Weights of a small image embedding model.
Model: 4.48M parameters, norm layernorm, activation geglu, layers 10.
Data: 88335 training examples, 36.8 epochs.
Rows from block 7 of a small image embedding model, named by matrix and row number. Rows with one number belong to one neuron. Each number is 128 + 24 x the weight over its row's rms, rounded and kept within 0 to 255. All counts start at 0. Numbers have three digits each. After the name is the row's rms in percent of the matrix's.
After each neuron's rows are labels from the 100 images, of 14848, where the neuron reaches its largest size: "top examples" is what is common among them. Only what is clearly more common there than usual is listed. The data: telescope images of galaxies (Galaxy Zoo DECaLS). In brackets: how many of the 100.
# gate: MLP gate (model.blocks.7.mlp.gate.weight, 512x192), inputs 0-191
# fc1: MLP up (model.blocks.7.mlp.fc1.weight, 512x192), inputs 0-191
# fc2: MLP down (model.blocks.7.mlp.fc2.weight, 192x512, transposed), outputs 0-191

gate.203 133:118112131101128144131081074150105118112133135104119144095137129110134123133111099091120132144139104151147121151115113132158145127145084115122129136125141241150127138161180157138128115133127101091109124092107142128142127148093158145116137122138131150112062148136123126127152113118152113144140100112161095042177117137117161156131150138138103109124108131100154135164146073151104180133142132170156126103101115144173136142120107094139133113122118171122123089121099131139118166065142109084107126123139140108124129110103124153139135125113113126111117139140138092094126126115135145097
fc1.203 109:125154103128113119093113132104095081143111090129136111127141142097160145134136131135097091109136094112115095114100120130105084144104127150115153114085112125158100098115131123156112143123149142147166140120100207187116093152138173142131139148120130128102142103148189130136158135128156124135124130133145123141092118157115194141142175159124138134130121110098095132129116091118131127105117126103129110114132145147100166079119081111130138129116123129128103095133121161155131135139142123146089167155130136091130192091104154146130125104127163137135125091166178155118097098148159174098
fc2.203 102:127141159152150138105122110087091090145147155116117096108134114121128069112131127106076092112078099077115124099109125150126090132093126149105119105148099114162147180115099096101156103109207136116085110155120143166131174133152115122137118121151117127120125091133135111129150115100162107129115116141123113134117141133128159124099137153146126089103127122083110104100119121129108091116056106097098100082134127123104133090165148085156120117128109140128110155133143137127128121110091157140122136152087132116082130153131156128126115148121130104155135142163170169115096111123129158125
top examples: shape: featured or disk (65); edge-on disk: yes (59); roundness: cigar-shaped (34)

gate.216 078:126145123086100137117106150114153138193103128085120165123152135153154191162157093173158148109123132117175132151105099141140121137107131146160120138117136123137121134148103115112156108096148159130087104131127146105100137120110146145159143105142126127172155139227125128134115165154082132083135127126135140120102150137134101088152108111148135119132136163127126143117145128135121128106148180091130140133112139114063107105148124136123147131136139125131124140142124131117161095126127151148123154071150163142143102157169115160103124155135071070166130126135130133116133179125109146134
fc1.216 084:122161111114131124132092096085122147147110134145101113100135120095115106144098088159100139138206113149121134073086154142105100141110104143084139149126131143120121140074149137142119131134157077114115119036125125129133133101100157112086120148177128132121081149119097121115099159127126132135131128116123122138139107148136137065131117107125112129138156149146129134124115130121130137137153085113126198115138149146099138151135145142121086127128109129114145128115103071106102110110112081163133101134154101125144094136076148140134127130127145109143114107120125057129116083125109138118
fc2.216 089:121137133119127125120113139120138084124114125126139116154099126126120110120130099132091144140154089114148169160076161102122095126162122182129120151142136119113107102082114137099144142098136118131149085151139168174149099135070128104113121098155115125148100184036114118137145144112138126132141118121131128127094108112136184071098112124118122138097139102127106159143131152117127214135104139112145121128129170123094130157119158106118135106130116119126099078119155157137122116107160154122097065107159138131137126166099109117116119177154171140125113138119127131121139130138149131141
top examples: shape: featured or disk (60); edge-on disk: no (53)

gate.260 090:136108117115136133123159100154165111132140148109099101148069110120100108130140073137117098098126126101129123101161159100134131125152122127151100139121140138124128121117143111192169147160172131098119198127120142136167188115175142116131137153142159128143161160164104134136151165115133118153142122126130135128115179107122124137108108097114105115162162110122210119120149141126108145114102074130130124124133112194057108154150119095143088134129140130112135130123148120120092136158121133156160158151146137167136123125118131102099114132147170111102113150127151098127122110160127154136
fc1.260 088:100120134082138130150121127079138143095092122183129071090120101083098072144097109127095141093165139152117098065170096101110144146138125072148147104114125129112139169163152134125121113138144137128108102126147109101131119066177114095147136146125137132151150121116105163135139157111133124144113124127164129129152107086140144154156106111139120138124115152112105132124159114136100112124156089118135191118145115107132103123123139093090105123134152140124166140127124131133092132124108141132163116125151059109155127138072155127112136126102171149110138116150171118130124091127146130121
fc2.260 087:153149100138115127153160170107164132140174129182163160120123145147133142105109187146107118132174085129109111127150139105123181123138111112181132118152132137075136126133104140134143134093133101138151085151095143119206120137090121098125159135134126129098143121187143100130118143130116137161122125118122154141096108088098141111121137162114148120143106077115100122144116159126115125159112138127052137141129119096171142136173132127130139118138144143132146100136184167155147140126094124106113104121137119127116123146170137090123142166129162100111075115105123133127122145167136131116
top examples: shape: featured or disk (60); edge-on disk: yes (40); roundness: cigar-shaped (25)

gate.151 095:106114116168150149095112095153129107151157137153130139163113126121130115165140143145134117110122114150129162095106150104132186113107130137168175128133142139126128133128120110132150099110101136134130144077105106152117163143134118102183153145146160132110105085150133147141101080115078087107112103129151153128136137090111117166108148140145101126175138101148160112118124161118111107100177121135102131122110050065171119127167144149104116140138146133145129118148132126125133108091131166086121154143151182110130097141102136138125134143082124100116141142092076105117152106121133101164
fc1.151 100:152131119123123139087111137104161112130108129119140160123174155127124113130134109153135099147182087129100085182127131123121102187096153153127091125111106137137108132129175133079137171114111115131122133149123100131110101125132172144144174069110153127160137165128079130137114159135109147160108136131113128137132154106147190095181119134131116117115100126105098170125159114126130142128155110130156106044129140123091113107132127120152152129127116145111118090129128163173147163118128129160124091124117136109152158130153146170126147156118127130141141119186150174121139133152152146154
fc2.151 099:097120109120136139134132086085175137152103103132117133090150158142110144130131128141155100124188156121110127152130054099133128167102094132127128146080134109170119140151144116144096121116151159124121128117124105106158170143128153101155143111169137124148154104115138102135153132107155155124130122126133112125143193083135129130190121107153116155118088127130119108119136099139130088122131147132133158123129109124148061131149165114136159128133140115131083091138132099145147110139126104127113119121115113146158147150112120148120137170128127157191143156194185093132085091124158132139
top examples: edge-on disk: yes (50); roundness: cigar-shaped (36)

gate.18 090:168148148113148130164085129118143126099131135113127172129136126133132166149160160109138136112127107156135113150140129153162132125165132121164096130172133150166128117121136110183121111099147171121149111101159101151184143086126163132150139127132135138139153105202181127133146174160164120141132126146130127139094144148147170133181122146133146180083155140058162113131133083128158092141162127098130146109114109148167133138152163116148141141132128123112096096142205156122142115135155107111137121162113153137127117136158162156127129122123147129147119131128150136122128134160156121132
fc1.18 089:141117126137135135129109088125114136116142122110145168151115123132115158143160092113120098144106119154193098208123124143151125133170151160159081119166130123117121101124139076120155148090122152117140168062103123114152131176106125088152118121133153126102148156147140107115103140156149129118110132123125126126117086107120123138155131114131110173108128125136141146124146089132130148110134105126130146132118090123126095100171158089146141148121133143139119124136126108129156099116164160080093073128103152101149075119197077147115128115079115134163124136119155088128121149137096128126
fc2.18 081:104120108121144136157122128151100106108123108137131133136132126092152115081109117112090144183112088151108127165108151130134154150130073152144062129154134116154150089109144148173093138139168169147116097098117136100149117138126150154141118138147133131138131169108126141140133091118116153175127161138121127121141156170160098119133118134123148108054126121154126113113155114144152140146072126132120120131119158141168087161133107172140130152139124147100167132148120173147106097132127099150168101156135175128124110176127142089128132157167152096140164093132113116128139078156121125104
top examples: roundness: in between (72)

gate.219 096:157138120133151136103122169115162096075147137112105077148076102157079134139146164081123085084114127098118097125099149115128087135126126146141148092125128136109132160158129146129098122137149101127120145162108155154134163122092106110074124082086147135094150125144104091133166121132101110127116144139130127133140147136160126110051122100141130102115105119107155161133134087131105103135098103115123126080118089115149106121148156104112112130141154140130116132136149150140102146120100158152146136134133108129126130132111102081133135102153080114127121047122086125125130133140134084102
fc1.219 101:121108110147177130133145118123161132126133141127126173121176163167160133173181155123134110129169095141172119137128164094125113118132128111081176099134147125111126127172112095144128148100123121130099135096168066110152125150131143104137144083163154123153095154147149156129122119145144103128130116131143125125127114113171124153158133157128122073110120099131140108128137110131111110132188155141130196103123127112140087148102151086126135104127117129129133129113170147145146100152119179117141092111136140160142126192136122169119137131171128148163122093102110174130126129130113111167
fc2.219 097:159148133131120124102092130066168116151125115107110116082137130076156120171144137144109107154120136157150135136152114122124122110120144128125143112128127136103110135101158185114099130080140156128147102089107136083138138152128122119082114147117119135128096122149104142119149120157128114138120134127129125128163094117104119087070117123117149110136038148093116073113116116123143151126152129139133119079140132080164103124153109177118118127123134119111138110133095088136127127099133131112157118141163163104112166097106168131141115144110109107137124138119080112139165113171183121068
top examples: shape: featured or disk (65); edge-on disk: yes (55); roundness: cigar-shaped (31)

gate.192 105:108073091110140141128079114124134105144148134128141147131121123107126113123129154119106132141120090150157119118089158123141132131137138128143139147131095169121149146108138136132154127151093099129117128111117105106139141153098116124144131118157134144101095154152101115182103115128116140138142194227176189119130102145132119105128182121145134145126111076103128133128171116131127149148118154165156113140129104118142115138114112140102131083068088153169133135089108135122160122106144109081108140122089138133077122092123100116129124132162124139143114099102103096070134128088117114150
fc1.192 113:139066124105140117154145119122153137122113017120023160118145149147108129151122115112144112127116150165159134134124144126148151119140136083108133150149158114115158137136107133148155093126121138108125123128137106099142132099137134145123135149119131113163140145128112144087108146107101110112127137179176170153153124112147121131116079116193057109125120162133130107211156141133086119155131119142133152142141108124141109142103120158122129116108081151121109127152135129133123158109133130123139124114169122143167147124144122136133111132129128127122133142115118134091131159160141109155
fc2.192 140:123145121108153110110122121121085140089093110158098113130126096096110087111165133123094151131130124109115135117140085151137103130132125139117101123155166139155107160135176096128132101092124137049133184126118130155146135130136129080137134103173149115100140120096103127115130144166161090148161168164112099088100105141108121150117122091067109116118122136088106137221139118113131110081108131096129114128139123132140124102142116079107158119177131169137146125127106110136135113126105142111116101154096158104124136094131094132100141105116106129124129139167130128131166118109107121139
top examples: roundness: in between (78)

gate.413 131:170151173130086144127140139117121117103112078116100130117116124145103135139163120104123167120109142095131152110075133113082099119120149125133093107127183145128191150135140092110120117171107131101141143148116110149131115109127147136149132114119160152150150126119112138112118148125099125085104081127153141112123125130160149111127113125110128110144133113171138128183160135133126124098115125107130140129124142105123142129158128148160155024156083153055042117142151127151115131111102148129124147127143110138177120145124147113137142135147141135114109166103092128095141136156109106136
fc1.413 142:146163164108132092127125121108151065142114089109132121143148114135105125134122150059118113109108096119182092140125167106110128133111124145120127133123168107165155163200140116144153093129153113092114131144184117078139144114115157133127187100168126115142141157153132148129090123135076155103137139147130136160127095151135132134098103124102108146124088073141153116129131109156129108127103131150123154147128101081172080106105119109112133114157115104137138128096133180130139108129136162111131118111112135170121124127144102137120128118171124164110131074132156100123155137127146131142
fc2.413 142:193182108137113119125113116093128121157163097136133132134148100105164123163119117141116153155143158122167142096152136133072172107103142116098148159137137118165161130142117129138167143096132129165183112120145138104151130111131111141142112156147083109118097149150125108107128160153131193130128140136144145138132103126136104094159118103107097148126146168138128098095106172105137127179137136119109160131145151138119132153109093153154139154080122130161130116122104101072107100103109093122132118145131124109087130107126143158156078162104118140115124153126093127145184145139171142155
top examples: roundness: in between (64)

gate.388 091:125145142181135144175148100116108117117124128144145118117171116160158156114113136073074137118113116104120098103144147109126109130143106085158107097153131127106099095148115138198160109168071121112144090124117158119114119113145118158148141098131147133110118101164174119103111108133164147139120134124139135126118093181179174139132141139149119153148152117147169125119141144128108126125149136140088150165125127130152110122165114190150107136111131136123125127108148129109126146101139126091106182143117152172131120136084143117116124143107165121085150181093117116130100151140126077115
fc1.388 090:147158144147124125096176148107190109101168124152125145132111092126137169094122107128106159131083107110110079154186154122133136138139156193135173112135138101167111120110130138145173120183179121138117132177123109133160150162061096092116128100161113129122165151131159110111135118139121096152156108140125134104126168127095091131094136108144124144158123113168146146121131089126171112155081153141137133102118088098161104127150173158118135130133113112130115122107122159106135117133147150116113147142118122149121099131116148125118106132166107122140108107139162134117121155111144141103
fc2.388 094:134106116105159125109131109137137103125102130190139191148130118133111119164125119091139144146132109114106125189141072144113131154115124128145170143148127132171125138111134098183162132119088098132120105172130146150095140166080136097127134133160108132104090090136161132126143152152133122164142139122142150135145128134140125118167135168143136143109134113162092122123140114135134118131158154112097169100134087151076127143142105122116128129152123131118150106111091133118113151126153098137144110137094147135124153096105156151128142162141169120201136156179162145150116131116083166192
top examples: roundness: in between (70)

gate.49 117:117132127119124120135142092115066136124152133113138131119134141119132086113105142102133136125113137081137115125141132155103173142111045165095152133111139132121117146153144150157129137108105081121105135121132136145140155173123116121147089151128148124133071090151158142127159139118168117204110118140118135128199138131111139142109112133137143131106143115136189141123129142134161159159094141115131153121115131143107068156140161105124116120141112125113144093126141131161159120091159150156115179149132124168129131169077174091136122175162182118147151132139125137130126124134150139165
fc1.49 103:119140145144119124117129140144147151137115149113124072117132129156090086139142138125151105147177139168115160104160132122103152152119121152159097124119126140123126124129149108152142142130093086148111145150139152072135119101190116190087072098117123141126137179147060103128123123126155154111117116136127126136154089133122138108157156136112137132083110136154100112134144092115126107121096084145110112121115120132109162157088072103125128125151114124135109129144129095174137132088126138111169101151153103133141141121174156190139125132095099146106183074117139149113138126138133136121
fc2.49 110:148150154179123122096125126114137096097139104133161142059136126105158099205142112141196142118090120134154126146137145138130159141156126133118167116115132146163113133139127122082107125164146107136171124149129127111146154133106167078128163155165136120134087080192131160126128080130108125124130111139124126132169126136133128120170136092122128102108104128130153124116127164127127171121110127115112162121114112118116097100117152139156142121115118138131128102120129075130145141108161137098172109135105117173117154150119178154132125193128114110115149140103134124120137136133191163116
top examples: shape: featured or disk (60); edge-on disk: no (50)