{
  "arch": "vit",
  "model": "image embedding model",
  "embedding_dim": 192,
  "norm_position": "post",
  "inner_norm": false,
  "patch_size": [4, 4],
  "final_lr_fraction": 0.01
}
Rows from block 5 of a small image embedding model, named by matrix and row number. Rows with one number belong to one neuron. Each number is 128 + 32 x the weight over its row's rms, rounded and kept within 0 to 255. All counts start at 0. Numbers have three digits each.
After each neuron's rows are labels from the 100 images, of 14848, where the neuron reaches its largest size: "strongest on" is what is common among them. Only what is clearly more common there than usual is listed. The data: telescope images of galaxies (Galaxy Zoo DECaLS).
# gate: MLP gate (model.blocks.5.mlp.gate.weight, 512x192), inputs 128-191
# fc1: MLP up (model.blocks.5.mlp.fc1.weight, 512x192), inputs 128-191
# fc2: MLP down (model.blocks.5.mlp.fc2.weight, 192x512, transposed), outputs 128-191

gate.402:202109166139130137094163136110125176072136168124137117137136138136121136161170118117121107142135114163105118134181188153086130207145131127121117092097099089142125151164089136135129170194094177
fc1.402:030095100079102131117111225144089095130071098114136142121136130144150116128163153092141138118082165077099101142109096141088127110140097098134113153214158120134126091141125127120142207066107133
fc2.402:208132121086157138139052158154110154170116180053118139143122158124129130152097137119148099133127110171132129164086205118117159090124130100131146090148121127148140114154143151065116101125113109
strongest on: edge-on disk: no; spiral arms: yes

gate.315:169154146139166108112185066196133140118143123117135118141164142099117120110079097121111118111116100081111118163132074122171095124113132123117151161058121116198157201151121129122169100152152108
fc1.315:178089122114164136105119119150122134168166106111113124143132133136138143022080088156111115112082115090146172099092151121100122165147150115131100126090100037108144111121124143145169123149169110
fc2.315:100170127135067134120127200108179114125115130116096130130132109086124132065122144169147168078102106101195089186083104127141114132116141141120131171125155128106121117106058097153134178074106112
strongest on: edge-on disk: no

gate.90:137088162149145106168176156131158190163167128133144115130137109139131152110117124109124165113158183104153156141051060101131110140125140123113116140108179126082159134080175133140126108140065161
fc1.90:188174211009090127145134140119140101157199158113085128103135146102156120193105119126127153157135112114118146143069122130114154057133091129129141106092121086170148137113148118117128121060112112
fc2.90:160057150095138140161117123069091088154174126127120102131119132131170142079124116118123117119193183055170142141146139116124169163124122164098122115085146126130153153113120112166189128100148139
strongest on: edge-on disk: yes; roundness: cigar-shaped

gate.470:207145158172147130105149153116149142027101122159139128142135134121177131165136152130071117124141114114124120119031212131122055100078099128126143098101100105164149113134094137130110160144090136
fc1.470:136170082111104135157198111156179164127189135130137106128118120160090107138140113124115131140088102152165177136172092111126145149143166158155126140149136155090134166129217134122155079083130173
fc2.470:167186131111096124133163153185135143082182142223133135101152130107103140106108087123150105119152159139130148078122178104121098162166122108135156147138168072191138117155142153154159076144084211
strongest on: shape: featured or disk; edge-on disk: no; spiral arms: yes

gate.69:113132145215108136135137076146107133060147148162124118141139143125118131149073104101158163092141057131108116143133131106128080078113147130127070127162127100154171140108113127132160143154181184
fc1.69:081143093168159143114090109210145152121094170135126118125143131136135143155097087139079144146087106142071116098122084127085151117141105100112108109096163178108122089158115129128105157162089063
fc2.69:107113177114170129096126221198190152124116156107134134085128112090134126189175166169135100181108102098052124156118134105121108092170141124157156085147092151135110117090158136102089129057087134
strongest on: edge-on disk: no

gate.274:196082126142100120136163142104132181119110136185135150121116133147090107129099149102164174124127136107166146082074180156082115114138110150126067120084113148131076098118072111118039187075093095
fc1.274:137162054125126138123130118151101217143146134129142130127130115109139113154150141072137110152150139199154162131107137107115129145178166132096108129147148097083154155083110125133150118163084128
fc2.274:097114106144111117099103072110134122151216128108138114136144131141140129124093131116156174114078115131161130138095125111122120115150141146141090110076123094057089076072124137167132188165104140
strongest on: shape: featured or disk; edge-on disk: yes; roundness: cigar-shaped

gate.342:146146151158103161118177156141145178162160126146112138148161091098112141186139184101164132119147158196162123160128201149181146151144123167133159124138143083131101099132153025096108129164122179
fc1.342:135120164113074131073194158083096167103189135143144155123135148157152149098120133063092143144130170160102094142080109140099134133112123121145158136139079103143093129132159107120081061135116124
fc2.342:148101125125110118151140181114168145150108144116139145138181179113110124085131187068111104136143141039139136095072094128115124129141064103107097104075087097074117105098116120137131112143123078
strongest on: shape: featured or disk; edge-on disk: yes; roundness: cigar-shaped

gate.365:089117137120129106086168129120148149156094120121134120135121115140123135100101122152148110125159124140096083103058103139125154141090109074123159154153100132105119070103159119126106173141139138
fc1.365:168114031110083140205082188178156133118108172172120109143131128087172134078105116094117124169128119144078099127070117114106158089157144143137094120059137142112119128157118134135106120137099108
fc2.365:187193139153195125193179144090141108178147129164108126127121127125121120173119100124130158115145126089056149095117167175106171139132113118153118122105118051093071140129109131108156086129169173
strongest on: edge-on disk: no

gate.225:134165077183124122109097191080146054059173129126112115132135144157127130159156109115112104185161111195152120119098161104163100096140105152146155110112114083080111113111118141125136126081108127
fc1.225:148138065204117127133084151164106066097112114156116138134108124141108126206137135114138115125139109102142098079152125092142098113133147115151133165152155189128136178106183127119118111148145112
fc2.225:108104080101148116086137052127138178162103123130113154130096116089118146179102157191101165149143113141145180123187096152084139090105099108151139128171100130131072142170098126118121109133162079
strongest on: shape: featured or disk; edge-on disk: yes; roundness: cigar-shaped

gate.201:112121208134107120147180131150118131168076129149128125119126116152100129092187126089123116123079128121172142137126143115091126132114082113133090150185145142111129090170120119137120131122130088
fc1.201:112098124092103133153033137073101053050148135052117134131125129152157132126150138139127123140140122113111173115175191110147157126134135149119145109089187169120129120060093130126122126131087153
fc2.201:088116122170139110071110134150091116086158127089133147132122122129146119140132147109081115092134098166111091115137142135096120189086123103149169079092125120084105112153125138134174186031151214
strongest on: edge-on disk: no; bar: no

gate.510:163167119110098150113120151102107089159147101123110161094167184244125126120178096095076108116164173114135099110111110113090167103095118112089147106155123145147140133143130044097126107153153082
fc1.510:126114164094146180141171115137133168159107210095070199090041055144096131125124153189192110141152182144143163160146124185187157174152129161173167142123142130129180148141204114116166106125137147
fc2.510:125153154163177080124151147107152158135135072121112093098157128089054127083047084093075074130098056093179078089135118098048107114146131082143116079092096117176130092129082145124173131136174103
strongest on: roundness: in between

gate.419:110085145197144146129162171125173137142102143080126121143116128141069122099087126122094082124105081101116156081096116111108170117150128115130112128086076181113150135086129130122152069149122173
fc1.419:155086175183109127102202098093187020096118093103126124119119139147138123220153148124161095093108148125158116146163161135168106094128127123122075110151150143144156136161125129123130149170174139
fc2.419:101089150156152133074137189111107078168128150111129127142129121131174101173164113137115089109152164116070135098116121141142134143069089120127103106060087122127141175128150163108082119160115184
strongest on: roundness: cigar-shaped; edge-on disk: yes

gate.436:128142117100112126127127177128139159134118167183121133114124092130116128100143119103118180167094060150155136151106134137122086113145108099150124134138101086140087133088153116148150169116117110
fc1.436:118123047106166114115145053162164082137125119146138116134131150099115127140089135115143126177130115071102111112211143136118121143107133137097119120198113136126134112109119121136091127171062148
fc2.436:086150121164152120155064091116062123098094099208139127114122127100102133118071124162145119166132094141129109083204235130105158176032137126135137132116113185160143117178140125121102178170142136
strongest on: shape: featured or disk; edge-on disk: no; spiral arms: yes

gate.102:104122153129143125106160101136151202117115155091167161129145077109119201157137147124121071113188116170166111180144103191138167137157093100128170114123092116153152123167207117030091106099097152
fc1.102:065123098116111076156117103127093057094150130074109120119142139090173137108163125135117157062103119091119102129119136166101083107100094150106142153107151052052115145076090115135165133063138094
fc2.102:212176124048141135111163179144103146131116157117142139132131131138073126108135110158124097145149177156107075106181167110129128105161122137148181142128206116152177102145139114121162095172105112
strongest on: roundness: cigar-shaped

gate.348:125143105181148124148149085136105129072153110184134120140133127146097126083103097175136125108202176138139101138081121127108118138087078130105135172128129135079156088108103132131078160098112100
fc1.348:164136122086128138113111048096103068213100113143102131117136119092143120168109146116140112145110119045097141125070064112151156063160139109110064067173184131105101118095148137122114126186175084
fc2.348:128129049100106121152125104164106070143133094143102146137123112144122135124089108149135141108189144153087113094076073140120093171136142149144117150132170173124166075111116136124182126152178089
strongest on: shape: featured or disk; edge-on disk: yes

gate.202:168173119098159132190153116115150075145184160212133101144134104129166101146116108075129126135175190136122097151135168133109108169099066110110148155062109117205130146172137124138184106112084185
fc1.202:130126114167113126121136082096113157047128076146141132149124124143111139144156127116140123103112129071149156117106155105143091161145168089124083119170105204151197123107108125131098094064160159
fc2.202:130127191173125122101117094083135091106154101058137159117123141103146125059095115157143120170143098091161147082146150099130151136076112108116084097077097133132116172164131138128180088046109147
strongest on: shape: featured or disk; edge-on disk: yes

gate.395:160106100110144097088189150138149110146085106138112114124149127152153134097121127118090132087102132120073135162112082143124134132037184113136149170121084201084131128097127121132118125123092138
fc1.395:113143135090075098138144185031167092219125122135124093142135132163082133125111125129101181141108122060123132117134132137134163063164117160108068129116108080123100085125136114121112076101141133
fc2.395:062100086119098131125116129035149107136052138192141117133135132137146116126145104106134104175122180126072131128203199092131124107098123143145064105158137086128100147165107119159138069130138139
strongest on: edge-on disk: no; spiral arms: yes

gate.404:116134128207131144074123118127167109121150143093156143150129064091096219122136117159181094145163148134116135162098115146177145151194163168129101154107107117136175163107193125017146124123201161
fc1.404:103133149105109161137098170166130179136151114118106140119135104132132110158145112109163137156119105197130147114082106113112089113212131142104106124196138102088142135115166128116141067108118097
fc2.404:108090240139135120137161155181126167130149135128137106112115156141087117167099164130143157130122117165148147081136170177112123149177169166127143161139154132116005191180162121138143096141163155
strongest on: shape: featured or disk; edge-on disk: yes

gate.482:152116151111132144110162162139165167170087169102129222189192104148117119180120144122154127136137147157128147150141131117151167137198101164146179139123162141122110180118153081106103087090150158
fc1.482:058125059114094133091071131153097084108141128117153129167127133061073124145108130119136126154139188141081107121160079145124099136150102146154139109118135092157132123204113126135139107148152097
fc2.482:082168175164098134167163112140072094069101119158137153123128095108149124199122169137117145123177152173085127109120201151096125192107112115148147178121104127100039113104162105122103198092078152
strongest on: shape: featured or disk; edge-on disk: yes; roundness: cigar-shaped

gate.216:091064066105104127188092134091097137187120110139101152147130131123138149090114114107141105126079094085151121121138096134082125119170090145151207143057164174075103171092120120131122092150090074
fc1.216:148166106149133146173133119148064079141127150206121139129132134145133144191072151121111143143156142096148136130042095147108119155123124094084151149073105090154110104125153129123153134118124085
fc2.216:201156104152142135114219114155179157135156126053105144124144114051115145064153151158110140100128116113111123093214110119110169179128161157137123144096116130100125133136083135140145138109095128
strongest on: shape: featured or disk; edge-on disk: no; bulge size: moderate

gate.325:160169126141110106102124154170135118104143141179149119126133115138126116152179131131117175180130127200094141149154184116080018118125137138138089119128164125190119132106044119113102135151129124
fc1.325:099169125159093108157091183089098124155184135108105135128139139080145130154080141124127158122098152152110040144162123157117069116150168155135083112121117141136074121127150127127136163135149105
fc2.325:076154057154111149148113134157178122104160141129130120115110148104141117110187149087123113097090155095180123171063045105112098122182149139120094149138135177124146125126129123133078088128155109
strongest on: shape: featured or disk; edge-on disk: no; bulge size: moderate

gate.442:155075173155146139136088208086210146116111140146129134125122129138172128129142101178119172108116136105127154122098107121113025123104075122113095181070115173124099098135105124142182163066000168
fc1.442:060098080150143137143094147110088090146103140089129139131118119099125125189152111181123118160147135106091115124160149124136096118139139114136107128126113107058155101179145127128101148060067135
fc2.442:178133142098157093147056151102142140126090123173099123140143114092151118178227141172145105149127078057112099142135105134114098033124127137154102102128103105099175089000135104133128127095089141
strongest on: shape: featured or disk; edge-on disk: yes; roundness: cigar-shaped

gate.160:153135154130135129140126102082230093106106101065128118134135142153095128118137128188114093091128097093102113139065081134173145098133134099156163140139107130021140172076175122120139116109119151
fc1.160:066112143112118125090160174179021112133229156149160119140127131116080130216184118152149200070126123088134096083164097116144095150127096109113128110081144112158131128171123130129172131110060202
fc2.160:091069115100150139101154171147106130156168103110159130114108136165134105111159161090165107157126119100126091140135141120092176118111121127117136147081101186130131194162121144098154147080165052
strongest on: edge-on disk: yes; roundness: cigar-shaped

gate.87:129083148195134133141115150139155094145113159065130104143137137111070118136127092076164066098127089085140180147122157114151204190187173153124189175103145166132174135107126119141218081133198158
fc1.87:183133118145167109135149086178128067119169127139138134149103118160104131060113119163124095136151154143143139078100167099146184220113122118142099168106069097117174116146177121127141144151156158
fc2.87:076116066178146154114108083107119098162107166132112131105118123192115130083136141175121104112109148121141149131147167129109128155110145086114132128116158156116147203169160141121132084153108098
strongest on: edge-on disk: yes

gate.99:114130136150126171128150121141129142099137153130114183162174085111090185189146172089183122152156151192141122155117165172133120168128133154132155128174134107137054118107145000104085121175095143
fc1.99:128065173153123140110163081143115130102054131043152149113109139156123115116130146151145153117181164162126203069077122145117170174177176165100103195191142079135127181148154103122154092138145132
fc2.99:151031152091163120155121125158141133137064129072160113112113172189186137152139098117135140126096088101161203062129127093086141154123152086100104134118159119154146151170090139129121064125156149
strongest on: roundness: in between

gate.71:122108143139127142090208134139157127137163122140143194181184101141104128104099124149160114145142084132106118158106106172153149116109154165113147136112124109106142129136175046113130108114110155
fc1.71:063145111213127108088104155152064098162112110104116110095085140112102139153113164115115043144112125121150067188126148161133170168122092124108097100087128138138133097157161148158136123136170148
fc2.71:099132153137129153087134135165143127106157103055215127132126097101106114133120112208136132105134123133145103129076122111159152101112121113153131105155106136074163144120167124168134164162150153
strongest on: roundness: cigar-shaped; edge-on disk: yes

gate.197:126151141109119088144217102110088131096085145143157144120140103132038155145109124161145140091162164120177048163129135103145050086148107156106179193127184107132130103090126119150101092101140147
fc1.197:150121124177164126079198131105151129157140143255107133136138093156091114171119114102114089177096128101116123140146171140112122078100145097118180148145113128165132169082137129125062085148165135
fc2.197:147098133119145150126210149132108125118126110128150132131122136106098123111104104129140139114096113049156115127143178115133145193070096137134089095099116121104121188058113125124098124058204163
strongest on: shape: featured or disk; edge-on disk: yes; roundness: cigar-shaped